config.yaml
encoder_arch: "preact_resnet"
model: "image FSQ autoencoder"
dataset: "photos with spoken descriptions (Open Images, Localized Narratives)"
train_examples: 203450
image_size: 32
crop_scale_min: 0.5
horizontal_flip: true
translate: 0.12
color_jitter: 0.2
bottleneck: "fsq"
downsampling_factor: 4
encoder_norm: "batchnorm"
encoder_activation: "silu"
encoder_padding_mode: "reflect"
encoder_drop_path: 0.2
encoder_depths: [2, 4, 4]
encoder_kernel_size: 3
encoder_stem: "deep"
encoder_avg_pool_shortcut: true
encoder_widths: [96, 144, 208]
loss: "mse"
latent_channels: 5
decoder_norm: "batchnorm"
decoder_activation: "silu"
decoder_widths: [32, 32, 64]
decoder_blocks_per_level: 2
decoder_block: "basic"
decoder_attention: false
decoder_upsampling: "pixel_shuffle"
levels: 5
init: "torch_default"
residual_init: "none"
optimizer: "muon"
muon_scale: "original"
lr: 0.029
momentum: 0.85
nesterov: false
orthogonalizer: "newton_schulz_5"
adamw_lr_other_params: 0.001
grad_clip: 0.5
steps: 3900
batch_size: 64
epochs: 1.2
lr_schedule: "cosine"
final_lr_fraction: 0.01
warmup_steps: 70
weight_decay: 0.02
adamw_weight_decay_other_params: 0.01
Rows from block 8 of the encoder of a small image FSQ autoencoder, named by matrix and row number. Rows with one number belong to one channel. Each number is 128 + 32 x the weight over its row's rms, rounded and kept within 0 to 255. All counts start at 0. Numbers have three digits each.
After each channel's rows are labels from the 100 images, of 14976, where the channel reaches its highest value: "responds to" is what is common among them. Only what is clearly more common there than usual is listed. The data: photos with spoken descriptions (Open Images, Localized Narratives).
# convs0: first 3x3 conv (encoder.blocks.8.convs.0.weight, 208x208x3x3, each kernel summed), inputs 140-207
# convs1: second 3x3 conv (encoder.blocks.8.convs.1.weight, 208x208x3x3, transposed, each kernel summed), outputs 140-207

convs0.71:137139085132131108111095100128100136126069096116124117115108088123130156136067116105145124043107129182098106086132148164109045132136111116135095118120085094068085134093154107125145171211098157119190068141
convs1.71:136143149117147082114073170136128132133137131125147111079136141144095147126097132080141121171108119105149143117095133099163157101129076140156159120145144135184164120126131149149144067078111131143088182117
responds to: text has "sky"

convs0.52:132057086133122158103141109167075114089127121148121119173098201143099082098124210076158134077124107121135127130115139139084092088124104153087121074149199107129046096127090088112125095140110036092142146082
convs1.52:123204149079152112137159095123141109163121104153141124100159103130157178194144076141146138149117168120122124169157109136233137138103187098164130137112110165142193129086153156170203163134158165168086140157
responds to: text has "dark"

convs0.169:081104115140161145112142123092098099135102177108154136130104107162096166167158189053188141125107073084194138160098110116125073124198135081067101077152103119134112197135197078165096130141089098060088053106
convs1.169:113154129117118135183158083148129144049182072127118148190165126120123087092150094152101118168132101143069109103186125131115138117110110182151171190146165100092095065147118198089171149141137164221169172109
responds to: text has "dark"

convs0.205:174102147088159131087092128116098180150121085123122191111147137120108098106104175101100104140053068114074132139112118154119221165034110111131067084118130114077119150121130071133076118097156184114126157172
convs1.205:091172122084086083095197160163099095173104149087124105088088123121153162101108136150206146088193119137161113136095142103103112106154128092155136146128100134156088094117123157146201181085092034109159119119
responds to: text has "man"

convs0.201:135140096158117141069117080152138116115134070073118139100123128156127078094093136120126101081134146141159081096126151185099165143116158166146130167153136066142077069090117102075196137168097147152169131127
convs1.201:118104131074124101178163106115139214059149150182100095065201116143138173129148162108118125154139137158110167162128150111133126120136119184150153147138149146111165151171175169166123146162136140154184134144
responds to: text has "white"

convs0.178:147082133111087135130080104102102149113137115156104151048144104127120085119114130132100090092133150150107076107131126191107153105119111109129080120146080130249119053059170141144105131141081150128135153135
convs1.178:111132137122114161130134123146103105136084127095141102176160077080086126137123141169097116164157103133175101129150132054097122098108129185105129137129104164095120221200053177097140082098114020138113134078
responds to: text has "black"

convs0.157:133098124131138135090097135106145168143072113074077153137132155112083075134087148113131118094088115161111090102153148107154130155110115119131146125103129100212136091092115074070131132130090132102163180117
convs1.157:125133137047073061110175075137135103110082118125173092101135089128152205149127109131136113101129139141108118140134151140110155103111138113185130117133128158096148123189088124149173077128110095174124100117
responds to: text has "sky"

convs0.90:118105067145100150091097098089112094135107052069078093092127137150128076115086131110120137076131119186117086113118140111145148054143122149130156115152099087142072072090102100099206131134073118142186146140
convs1.90:104097152101156117150186133178168164116138101157178111086136105130162182081112133114168078160118166077155147148163127135115112150133148155202103169106155184102182199125141115176142105173161165132172137128
responds to: text has "white"; text has "color"

convs0.31:114147098161105122101132088138113132153086081080102147167099153099130100142105146110136150088156106179133093079139093121138141161149179160157129160063040090083106080084153102092166123196075123118119107066
convs1.31:158143128030131078141104130104177123067200104144116069026154097124137141108129146116096081147115115125100133123135133157089092120151070113123115083112195072120148121134125155109129118095146124112176130147
responds to: text has "white"

convs0.25:125127109161097138071158115128105147132121102058079155138136111120126095129088153052157139122180118134162092131121118107113076042152166141187152152112079080082151142114065096087144108169031123147131134126
convs1.25:159128095080127111169160119161163124122202104107112077037183133137102144133136145119164162137057155126127126112103130124115136175109123156102137122125136113165094111135178165208168153142157184141183116141
responds to: text has "white"; text has "color"

convs0.155:124158165099114153129082123140117122099125119109089148109171092103078103093137093116160138128144144076114119176074147167094055225182132123077129160157086160166155050107145094110093161146135166098143168143
convs1.155:144115107183113098189125113094120116123075113139121111153116083096094121119075133150105109089141092209086121105186133101112110040102118109097086164131106079110130188075099192101192103126099057137094092117
responds to: text has "dark"; text has "playing"

convs0.99:082114127149067153070123099129153120148071118060105101127156115122106077115069155080150118087117137151142089109093160128106094086140177144179117151151105114133095076118108050086158110162079132156172131158
convs1.99:167122104105170117129172158104144144124178129134183125108170108135140205095168129133107124135122134163115134166189144156151097132118100143110127160134176156099143155107104193149156134137154128169193107125
responds to: text has "white"; text has "color"

convs0.27:128144100165134138123120109200076145126097132083122140131051136171110131148115163087130130069151114127166112055127135107139148062124126162145114155100116080109105136064112096114164128140110123119134134146
convs1.27:093099128104100088094154111111196120110165145140135088143204138098174180118147114068140116176080154144059153187133098152108078172131126165121120142173112123119153175128144148140096117220167191166130110177
responds to: text has "white"