A small image FSQ autoencoder, trained from scratch.
Model: encoder widths [96, 144, 208], decoder widths [32, 32, 64].
Data: trained on photos with spoken descriptions (Open Images, Localized Narratives), 203450 training examples.
Rows from block 7 of the encoder of a small image FSQ autoencoder, named by matrix and row number. Rows with one number belong to one channel. Each number is 128 + 32 x the weight over its row's rms, rounded and kept within 0 to 255. All counts start at 0. Numbers have three digits each.
After each channel's rows are labels from the 100 images, of 14976, where the channel reaches its highest value: "peak at" is the part of the image that holds the peak. Only what is clearly more common there than usual is listed. The data: photos with spoken descriptions (Open Images, Localized Narratives). In brackets: how many of the 100.
# convs0: first 3x3 conv (encoder.blocks.7.convs.0.weight, 208x208x3x3, each kernel summed), inputs 104-207
# convs1: second 3x3 conv (encoder.blocks.7.convs.1.weight, 208x208x3x3, transposed, each kernel summed), outputs 104-207

convs0.144:149171122160138117193162113157150128089110088138166044115146134062066156151131156079160135103127161093089083120105146117167144110092107172089077134136081086123130122105114076145176127136113109116095139098142106129106135098132142124161103105116098085152073120178148052131116137074112128114139117128135097096186138
convs1.144:106148144084118148066161132135163155112137183149120149122064130144176108117168094165178132132131125186177174153165099137147151122120132114166124125170179148125107143160108149114103138142131160110098092118139127107097132152122112152148149135199162143097194103089145202112150160120106119157102145137117133173087151
peak at: top right (53)

convs0.73:127134130077159103158131143127114145122084062118121094113112127214104104112129099079131133101133151129165117128150113144087104071187112120122168106137083134162164121115051123106165138180074155157139105162153067162096113082135171165109184144095108104154067144099090102099143085195108166108120111142117118024120137
convs1.73:095116083236084165120092154128120087128146185196116193161071108095135126176145141139107120170116111145065154135137099087110128124135128179142122145126144095098136108150153171148107113108138110105146171141142185155110135112148099049177087132133211111173161105089162189148102145126116076123099084116120164201095115
peak at: top right (34)

convs0.139:154144087125108151150156159118137134147121143150096208116083078094134134105122121143110072134101113111141178157130135139064112124099085134112146133149082098058112141085119102093095143098115086191080091161105216078104106156129110138140133131126141149116130097075081126111057059116120108140097146059128164193116130
convs1.139:059135128137104109097113128134102116124150128147117143091116135161118107068111063125148174172167127154110113118106083072151132126161188067144104070102119056121134111137115153139119123147130174124127102142095067121137119198128181118136096106116106187116141148144141167096122097034134114115155081112113140089112127
peak at: top left (53)

convs0.31:132150163140141136148088166129126131126134063185091102128119118093074120149119122116145078101124129112096098177115098116139128135110084142080157106108141072086134145089149120089111131100087120102102145117145105140095103096096081153156177086144092115154111134150090163142142077122108128124129114141191138099182135
convs1.31:134178102116167143127172128116157143086135146109179136152084167091147107145178100151146161155161119131147193089144129139111152156094130123181109146123140143144114108124078114219116095152156068101112147110144139155124102174066149150091076120141183239127124122126113107104141133111157185150115221133056159155125094
peak at: bottom right (59)

convs0.41:156110095115105125148094126100127150193095116141137094170164081089159232082117160141134108120043143124106143114124078128081130100125076168113113104156106131099110165141142131089107134163059052119159051187116114117041113098129149196112163082114154125140156152117178132110056088149128106135168121145157126115168135
convs1.41:100143090190145096118130053149139125095129111177135139061099160082154080160122117140087111100143148104126127067100168136135112158086091128147146151076073090097143111109143102165129138084120149071145087121152146163175108118133125085102171159133097121101130105034107121211167118054123140108091134153044180131109133
peak at: bottom left (35)

convs0.205:076164117144104135167109156089141153083117114158124077132160119126093134071124149143138150078154148105068092105109122168111123112094057136156170177139135124055158065109141085149146109105150133100082130160142079119119093153138144113127182133107077090139106178107062169132075128171142099110150153128162098112130106
convs1.205:115164121105142122104124123149149132143111147096105065177094110134136135132122144120102112171139108172138162106127140123124136167204170116102089149110083108159106119191071155122057103163087121071140195169151153172109136186114111136070069124115185159114133118106160137135207109101139094172081135108039144112096121
peak at: bottom right (35)

convs0.46:092077129185135153145134137131112080087106094092148128115095126119075190167139188122161101083111153086139139107100192127142177107107099142177150111076136098080116119113190141120162146123165081058121162167158153121088119118075141127133051179131086101097125131112117151148165124165105094094148096106140116130111139
convs1.46:116119050168103083141133087138067124159061190136088136162084141132181115162093115044114142161092146122097138135131162104106070175102150112058124148106142182107153099025085085111113118133131149158089096123109122126139106089158116088085186130093077117136133129126124097103191075116096118139144115184119119124143129
peak at: bottom right (35); top right (33)

convs0.136:154126123082114125112068192139135099150110120143082121102138107155144146065088120138146125105099094148127118101101041119094149163075104156119144138101069104104074210103173119111157130149172139093140029181080169103048127103179125147161197098140102137137141154068102138086092066144153128110092140076093117114082174
convs1.136:041127130185158146156104050122113092087096083113116120098108096126088098192143100109117066091142135126127071135139206088178088068110111108094117166160148123140165095162118137169125161144114139166136232100134100132181144116085148124122114133100140168138097124133152149161148164105112153190119010104066111171106101
peak at: top right (46)

convs0.60:150126102180129132097134120122129155090158117148131106124092167087090146210149157128142137119080138105110105105143211133148145102075161123197121142079168087099123112163133130096158136066179106130156194137153135121183141160104091122134156102115072069158117135136064161225206175113081054114111091163128081149117144
convs1.60:114139077132126151163164067117111121139077130189130114149059184145160120167129073152139147188215135150145176185148160116128126122153128127146120162161159160161103127128156144213158146159132171133103126113086160094135143150108178164179078112118134192107182132095138147147121097096176184173132125167112135142137142
peak at: bottom left (47)

convs0.83:135125134110132138091098114091128144133105128138157060089173127150107107072128119152147140147159106131145110137087100138173165111117106109095135090154086122172161104074108102149154122130096132191129094064098123117114086114166073131106135095119144161136066075164087058139119125013084081091126123117099115100139122
convs1.83:179135129186098115076152102162109138125148113212086108158091171089171175163120134104121144093099131103108191173126132162110128156178131166179136157084139138091132137160194159112144135096116132173162139123160142085122134116192133164202200119126105068129161160107150159105055151190131182163116131133157167183117082
peak at: top right (35)

convs0.48:138164130111112078145114162129176090112124149186117159099052106140123114135099143125149112098121126196129180076120086108111120082096090138139141135088103102097169145102146185117083155103180099161121110166091178139095093168151106126092056194119112151080112071083102046117101089117105115080177162041090119137090142
convs1.48:159135102142153156133113065138056185138060146126195109175197164164126132099149124096124158162135137158109140171154126160127138181146113098114077121199097142103103126204169137155140147126119110119123164063157098097099113099101138143102194120129205183163173155185172145119117117126131088153101119203186129146152139
peak at: top left (41)

convs0.125:069073102102096137108158120117135130133157081161090096107119140174088107151123087145125121126100112133089147107104164149128123085075104118120103135080093061065177127127119168069136125089127105109084148175162123119062128114086180134105214145158119137091131125113092188090123082142072053090112132121156110186161144
convs1.125:149185135151086178178123110113140148111143099116158080153111099047131160141144164149155127159106145096142100099138127124119132134135083135142170117132100122168127149124165122152075129149139090164122083136131120146116141085112068126112090115093087157155132135098184058160130175118069141091185130152068144089138073
peak at: bottom right (35)

convs0.129:189131089168148127136122151079122124125127136159127108093098162222090129212138146098135137119128141108090094150156193143122143113086149135184134151101154053095150098086091135088148178101135124140120215091138155170128146149121104072129104103108050100102092123114084098181225179132099085083151132130079103138101120
convs1.129:050101086139139133107131099140090136126085165081132174158066163128105116199130068114143152150162119181140149129143090090129038144096129139137165135094108187150111140195133105193149123137193117136098149133071163114142185129111166142163123139110107154128134138156157157175117124160152193153166167109153133174128112
peak at: top right (34)

convs0.4:157158100165113099151094118141139143087163110134103110124129123143086128223116162056116095120109076120102127142143227132100147080085146134168123165101160097120122102097118111133142141098148119128145212129115127156170143141098131156174134109138080110116102091079147083207209160072060150081105108103104129138172155
convs1.4:048072142162141145133129086131098057160086168111124165135108176126190116176078109177166162130154138150134123130156182134156091168161178087156138126168130120160164126190105130181090130150143172129112152158127133071172151163117149092100135136060136152131195134146144163164103168157146161174115083174141140143093144
peak at: bottom left (37)

convs0.58:124135087157143167122136152134122174137153130132147144092079180190125131212174160109150134121128122121123129113107234140156150069056141129219129104076124065067118049149143132115120107109126108133112200093157146130134153159092141110114148145142102119119132161164079105223210179128090129156119144096121114145118113
convs1.58:072090060126185151144136104124073082145066109085100095175101165128139122134071100123148128159137142150113148140144141082137086159093171126143174221148188211147115186139120142147125176157215158122121181124107123136178164126112131141161115143061089126121134145090165140157198133150089160127173103191145162123147142
peak at: top right (43)

convs0.117:129104093130097095142069125135160120153085126151098126118168096059127144130102123149074162148137089169097133122146084150144120149098101107150107137103104117113113102052107164112126152133134122131086059135048093101058104100125120093186152131130131149092134146109117209083081079112110074127177095095127121103111095
convs1.117:139161149141173115117139117079079089156095051096114119143093110121076113139098113125125117090129137132134073088070124176113135106204167085105142159126251120179122145160141126111128136137128147079121179135149129140140136125128126140140160080098130109077142137128172079139212199117105166165137201130068133142122099
peak at: bottom right (56)

convs0.169:098117152147159133086084122171107071143158121109173143098130130111137188114087129123133119095139169156096140148110152101111102109069109151086137112100102147086094168122181112111074136148159107128149092139116134091104141104100131144119253134113143127088139150064104139114086073195124104089147136084096086064135181
convs1.169:068117088104121071162133102082151092140113092123106167110090136092147107141188078094083093118146133069111121086156126111110080118212104090109125140122124092136152123135108136169143134127120177119090137131145129130084098144108133133116021071126135102096101105137100134138213113076116104221149077086093087188098111
peak at: top right (60)

convs0.206:109123153090106081113119130119125153113093097101160040147141123138107096080118114128108129095158156115110073163119075088140147178125093179132154150157095135125175092118129120151141145143096105105130078135151094132121103090125159089091140120114068108106083143120172146097149121114105126093143086117160111088187093
convs1.206:125076132147132161075133140116118160105124140145117185099099135141248139144141151138144133138094149157137155110127166136133113128149142136153120107108122155124142133174084099119109171133139110153121176112152179135158120189109130165144116168156170120149125138119125088210049178150138144134086190150081115162130164
peak at: top right (37)

convs0.186:109133079204158127174149112149162121089111104093122082113081145085130194188124145113112148090080156137135093125117167137103109132064143136239131146060165110105106142128134129121110166092087123098129195137138144149130116123126133190080078148139070069136110133115084214166143173149086109119147100106120076137139135
convs1.186:137112084096152136100140128113087125155082180110100146122083132135123103087126103160144140192165129117166167141105198101141187153154112123094111118166124138138153083148140100181108155165155194083106098112106133096187185172122141075139156092088135190089134137151185048131204110067078107157125129205112152161071090
peak at: bottom right (39); top right (33)

convs0.50:118116159164125057181140153140147130108160124080132117116110098148067154192132173145121127127114095110088082106135160125121121113142150106128129164127203063071111197086129148110065136114122050167105185172102113147155146125136134126091198131120135091152126082109120130187109143066096177112144084076188162112164093
convs1.50:125147133122160158087101095147113100129153147140105117124146139121110089123063134128088099170109129134149113117119082062141093170168138154157128129161125180203130071168113097145140134120095190091132102110083121089177071152078092147096107159134173157103131132103137131160107179184177183117119162189097129127115167
peak at: top right (49); top left (41)

convs0.92:157152125167128122147126183157127159109139139149146120095104149139092149197133164103116119088147137138126125113146226122135121084074149108197071152073150065072142095134137142134149128106138109138094221151126152137123146134128084168130059142143084102123114129130097106191253147129120083127144103106135101124114148
convs1.92:060077062175138118089134079114039068162075104148069133158086143124146126128141106068142122160143129127107115173126119087113082196092085143106131157143181171109135155103156109154150118149153156154107142099114102077166133101147168081143175125087114146141127128126192150134095151114090171158146111181090135136137146
peak at: bottom right (37)

convs0.67:162190093189154155140139127183116142085140110158105087078069140104086182214130145141101134115124159103147134121143194124115121117068146165185133120097144044102136124136113103161127134104180116132158198116141131154153153159158109148152154113082077110172145103160092110193143143119088084127108093123147077121140096
convs1.67:101131095133117088154149135073085093153079175129138149178112117084137080120116131077189132205143102129132164173120121126099139133131189088135110227111172218182100143112128135114131134136125204139092158086128157064122164103087137153130105104108094157097121126087147129130186183111066109157121133166123165152077137
peak at: top right (35)

convs0.142:124128155131178188106117085129093112152127090168095045150146117105078152140138132144155150122156105127073088144133086120152152141072141150130117129134159112137069211105165156140054080143075119149128147100160091111098151116154119161093190178104109123106142136060117164148145125065112105128090138113156154096166124
convs1.142:105119132139089086209150128128198135158104088184137186132131139129106125132127125134123084144009172100141205101070185144112099125186092126129136137162090173115179064124117125096165140126093138169143092125115163106119149104109136115152107133105096138081139129092113132072161190187138161121156111133063107116131128
peak at: top left (37)

convs0.201:129185133130149119226171138123154155119153085208088079123104110108076072136125147142162138112106117146099099150094148165100143085064083132153151160071154071099170129105128143060130135094138136131117108153158081117072092102099176097074062143163116062163126154141128173124121099150098145104151070170140107060179097
convs1.201:146132202081118099055136143141174130136134117117159101097131141111099161070131168128136154122069176132155207135138119131133129144122223139114154134155114174208092090099118150101100155141118097099120111128172135122198089115184082126131187155092148138112077152144142067101098170072123125095100179156154128128115141
peak at: top right (33)