A small image FSQ autoencoder, trained from scratch: 32-pixel images.
Rows from block 8 of the encoder of a small image FSQ autoencoder, named by matrix and row number. Rows with one number belong to one channel. Each number is 128 + 32 x the weight over its row's rms, rounded and kept within 0 to 255. All counts start at 0.
After each channel's rows are labels from the 100 images, of 14976, where the channel reaches its highest value: "strongest on" is what is common among them. Only what is clearly more common there than usual is listed. The data: photos with spoken descriptions (Open Images, Localized Narratives). In brackets: how many of the 100.
# convs0: first 3x3 conv (encoder.blocks.8.convs.0.weight, 208x208x3x3, each kernel summed), inputs 0-69
# convs1: second 3x3 conv (encoder.blocks.8.convs.1.weight, 208x208x3x3, transposed, each kernel summed), outputs 0-69

convs0.201 [155 131 132  75  85  80 109 111 126  86 137 162 114  85 171 102  57 183 181 148 129 113 121 153 150 101 115 118 116  46  92 166 124 122 105 138  82 139 101 108 147 129 117  54  80 106  91 140 101  99 171 122 144  57 137 158 138 140  74  59 177 113  61 110 104  81  99 141 135  74]
convs1.201 [147 132 126 186 135 124 142 214 200 126 138  95 155 175 117 200 116 123 124 168  97 133 154 153 152 122 166 116 106 146 151 139 154 150 136 140 194 165 187 170 111 122  97 165 148 151 128 178 153 166 138  90 134 213  94 116 107 110  91 133 179 171 172 157 132  93 148 118 117 107]
strongest on: text has "white" (31)

convs0.27 [148 140 127 118 131  91 158  97  96 109 141  94 107 106  80  96 181 121 171 112 114  94 156 176 192  92 105  96 119 162 141 190 123  90 110  85  95 150 154 120 126  98 113  77 122 100  89 105  98  95 175 141  91  55 116 115 136 164 115  83 181  87  96 204 123  97  97 201 148  82]
convs1.27 [130 102 159 137  91 125 104 153 185 116 159 121 179 105 208 139  55 133 148 155 131 175 104 105 123 142 184 105 159  85  92 105 115 143 151 127 158 102 117 114  62 141 113 108  69 123 118 157 151 112 105 132 175 112 124 112  95 121 129 184 129  95 171  60 115 116 131 107 148 157]
strongest on: text has "white" (33)

convs0.169 [ 97 178 105 145 113 139 103  95 115  81 152 168 116  81  82  98 115 141  74 115 109 139 102  80 103  98 151 126 134 140  90 112 132 123  76 136 110 132  90 120 113 142 117 119 110 162 132 108 137 144 134 116 164  89 136 160 134 191  96 144  84 131 110 115 123  95  54  87 103 118]
convs1.169 [108  94 125  91 160 150 151 124 113 172 122 140 192 160 189 129 139 120 223 140 126  88 167 174 132 132 136  99 150  87 143 112 108 134 108  91 144 178 109 106 143  81 130 129 103 112 109 130 186 104 133 139 149  87 147 131  85 109 142  99  93 161 121 184 130 124 138 158 130  68]
strongest on: text has "dark" (25)

convs0.157 [109 101  99 117  95 144  94 130 135 152 175 111  76 102 121  93 132 176 158  79 128 149 135 116 167 127 162  89 102  73 104 170 155 155 127 105  75 142 102  84 118 132 157  96 159  68  82  84 193 133 162 183 177  64 151 115  71 120 122 110 212  81  78  73  59  78 211 152 129 122]
convs1.157 [126 154 134 126 165 140  96 118  50 160 107 101 144  80  61 148 117  63 146 156 127 126 152 134 184 128  80 110 121  98 104  97 151 123 132 169 217  72 164 179 126  89  47 152 135 169  90 183  58 107 136 148 164 118  90 112 152 174 109 108 106 186 151 158 126 113  86 130  79 139]
strongest on: text has "sky" (54)

convs0.178 [116 136 132 153 106 168 135 137 120 185  89 132  87 115 132 108  91 120 111 103 111 126  69 102  63 157 134 119  90 126 140 140 118 134 174 119 148 122 124 150  88 137 163  84  96  88 143 119 184 146  95 178 102 128  99 144  82 118  98 116  86 124 107  79  90 134 185  98 127 104]
convs1.178 [106 102  99 112 151 124 106 102 139  61 131 109 171  89  84  70  56 158 144 130 130 118 158 124 176 125  75 122 108  91 149 162 115 116 102 188 127 136 154 131 143 103  93 169 110 115  90 120  96  91 141  93 121 138 105  80 146 129 112 158 121 112 131 136 135 128 102 138 164 128]
strongest on: text has "black" (27)

convs0.31 [ 87 101 118 135 114 168 104 110 131 161 199 135 111 112  69  84 118 171 174 100 150 135 154 158 125  67 126 101 136 133  87 171 133 118 155 156 124 170 150 139 140 127 139  93 114  90  58 140 124  95 136 124 135  66 158 106 115 149 120  70 143 114  90 153 163  47  99 172 123 104]
convs1.31 [169 155 180  88 144 117 135 169 165 121 130  85 127 110 108 151 135  94 174 176  96 100 143  68 209 154 191 142 151  90  82 139 127 113 148 136 145 114 154 157  95 127  56 118 144 177 171 136 129 109 132 119 152 167  74 123  93  85 120 126 109 147 165 114  94 120 150 151  76 132]
strongest on: text has "white" (30)

convs0.90 [136 154 122  94 131 154 131 115 144 113 137  52 106 101 126  86 115 118 161 102 125 144 162 169 157 140 105  96 143  94  82 182 152 174 108 164  90 137 152  99 131 144 120  53 140  97  91 109 143  90 130 138 117  88 131 119 130 131 132  97 174 102  74 142 116 106  99 146 141  56]
convs1.90 [118  99 124 132  85 133 161 190 168 102 131 125 170 188 143 151  95  99 159 171 134 118 149  98 150  92 158 142 143  91 126 123 153  75 174  76 172  91  65 156 140 120 114 130  87 116 150 181 142 161 201 121 170 158  95 125 130 146 104 162 125 198 159 101 131 115 110 148 115 151]
strongest on: text has "white" (35); text has "color" (32)

convs0.52 [105 138 133 117  98 161 140 114 117 110 129 125 114  90 171 155 164 194 133  93 161 110 153 111 144 153 105 154 171  36 101 138  86 172 133 124 120  86  98  90 161 120 129  93 114 106  84  87 106 121  99 113 120 143 134 130 108 109 114  73 148  95 141  69 166 171 160 125 168 115]
convs1.52 [197 149 160 132 123 139 145  97 138 169 125 108 169 180 155 116 118  80 176 134 119 101 110 184 178 131 126 119 116 153 164 126 109 104 114 160 104 148 124  86  80 152 117 132 172 138 172 176 118 142  88 163 128  86  76 144 114 174 163 197 129 173 111 154  96  88  92 171 123 150]
strongest on: text has "dark" (27)

convs0.25 [104 151 111 110 121 119 130 131 150 108 127 114 148 122 143  92 146 152 163 136 127  96 131 151 176 117 111  93 146  61  86 170 146 145 108  96  86  99 146  88 126 167 134  84 131 117  54 114 125  91 170 114  91  85 163  56 129 138  60  97 150 110 110 159 154  51 125 139 159 109]
convs1.25 [195 126 156 125 134 135 160 196 175 151 138 139 133 114 123 157 120 128 157 138 150 133 143 129 114 143 123 163 138 136 102  99 136 122 186 108 157 159 157 156 154 109  89 109 133 162 192 157 161 189 129 127 160 149  94 147  75  88 139 142 165 156 171 110 123 143 122 153  59 103]
strongest on: text has "white" (36); text has "color" (34)

convs0.155 [117 110 113 142 112 117 156 140 184 251 172 136 125 136 166  90 108 102  91  97 136 126 130  69 106 104 130  70 122  95 150 125 152  96 150 168 141 111 105 177 136  70 162 135 168  87 113 164 155 132 122 190  38 117 113 127  85  86 155 143 109 123 126 114 115 113 127  82 118 107]
convs1.155 [145  78  87 131 149  82 101  83 114  88 137 159 123  84 115  96 134 175 179 137 173 167 103 214 109 108 106 114  78 159 127 112 115 150  98  92  76 162 112 107 147 121  96 101  63 160 174  95  78  94 172  63 137 146 156  97 145 150 120  90 139  97 126  96 118  87 166 138 148 125]
strongest on: text has "dark" (25); text has "playing" (25)

convs0.205 [101 140 149 110 118  79  98 128 128 178 166 156  90  97 144  99  84 126  88  73 123 113 149 129 138 126 109 104 135 149 129 127  79 120 149 101 114 215 121  80  88 145 140 120  96  97  97  97 136 121 131  99 133  77 131 160 152 110 118 118 195 110 100 110 101 185  92  76 139 151]
convs1.205 [ 97 100 111 127 106 177 186 126 132 137 116  96 114  75 120  82 165  84 143 117  94 102 128  96 103 166 144 140 104 115 121 181 120 159 101 119 106 151 127 151 174 133  76 147 143 185 119 156 142 120 128 175 154 128 107  93 152 143  92  67 129 124 131 172 162  76 143  91  69 112]
strongest on: text has "man" (30)

convs0.99 [168 137 114  88 126 124 111 142 150 146 168 148  94 124 112  82 131 129 171 121  83 117 124 145 159 133 143  79 134  98  87 174 155 127 158 151 120 106 112 129 135 117 157  57 150  96  54 126 109  80 159 115  98  90 159  94 104 140 107  81 155 125 124 145 113  67  82 148 130  94]
convs1.99 [174 116 148 196  99 109 146 177 217 154 150 108 152 130 171 175 100 110 160 183 173 127 136 157 165 105 108 172 129  85 129  97 131 105 196 132 167 144 133 131 137 109  48 123  95 165 149 139 150 165 121 124 127 182 147 133 113 125  55 185 175 144 171 120  76 117 170 178  89 157]
strongest on: text has "white" (33); text has "color" (32)

convs0.71 [117 205 126  91 178 143 134 106 137  70 111 112  90 114 137 132 135 136 125 123 130 158 132 120 161 124 113  92 127  76 131 169 102 147 105 140  82 112  54 124 154 118 155  91 116 105 100  92 125 112 153 150 196  72 161  84  70 139 127  90 117 109 112 102 169 105 113 145 130 106]
convs1.71 [103  69 146 161  86 167 102  75 105 156 179 132 102  72 124 122 126  95 133 138 135 127  94 175 149 129 154 135 143 157 118 139 191 100 141 125 180 136 197 123  68 170  52 134 138  70 153 108 146 105 133 135 152 147 134 125 163 118 124 124 128 127 131 130  92 145 138 133 111 155]
strongest on: text has "sky" (56)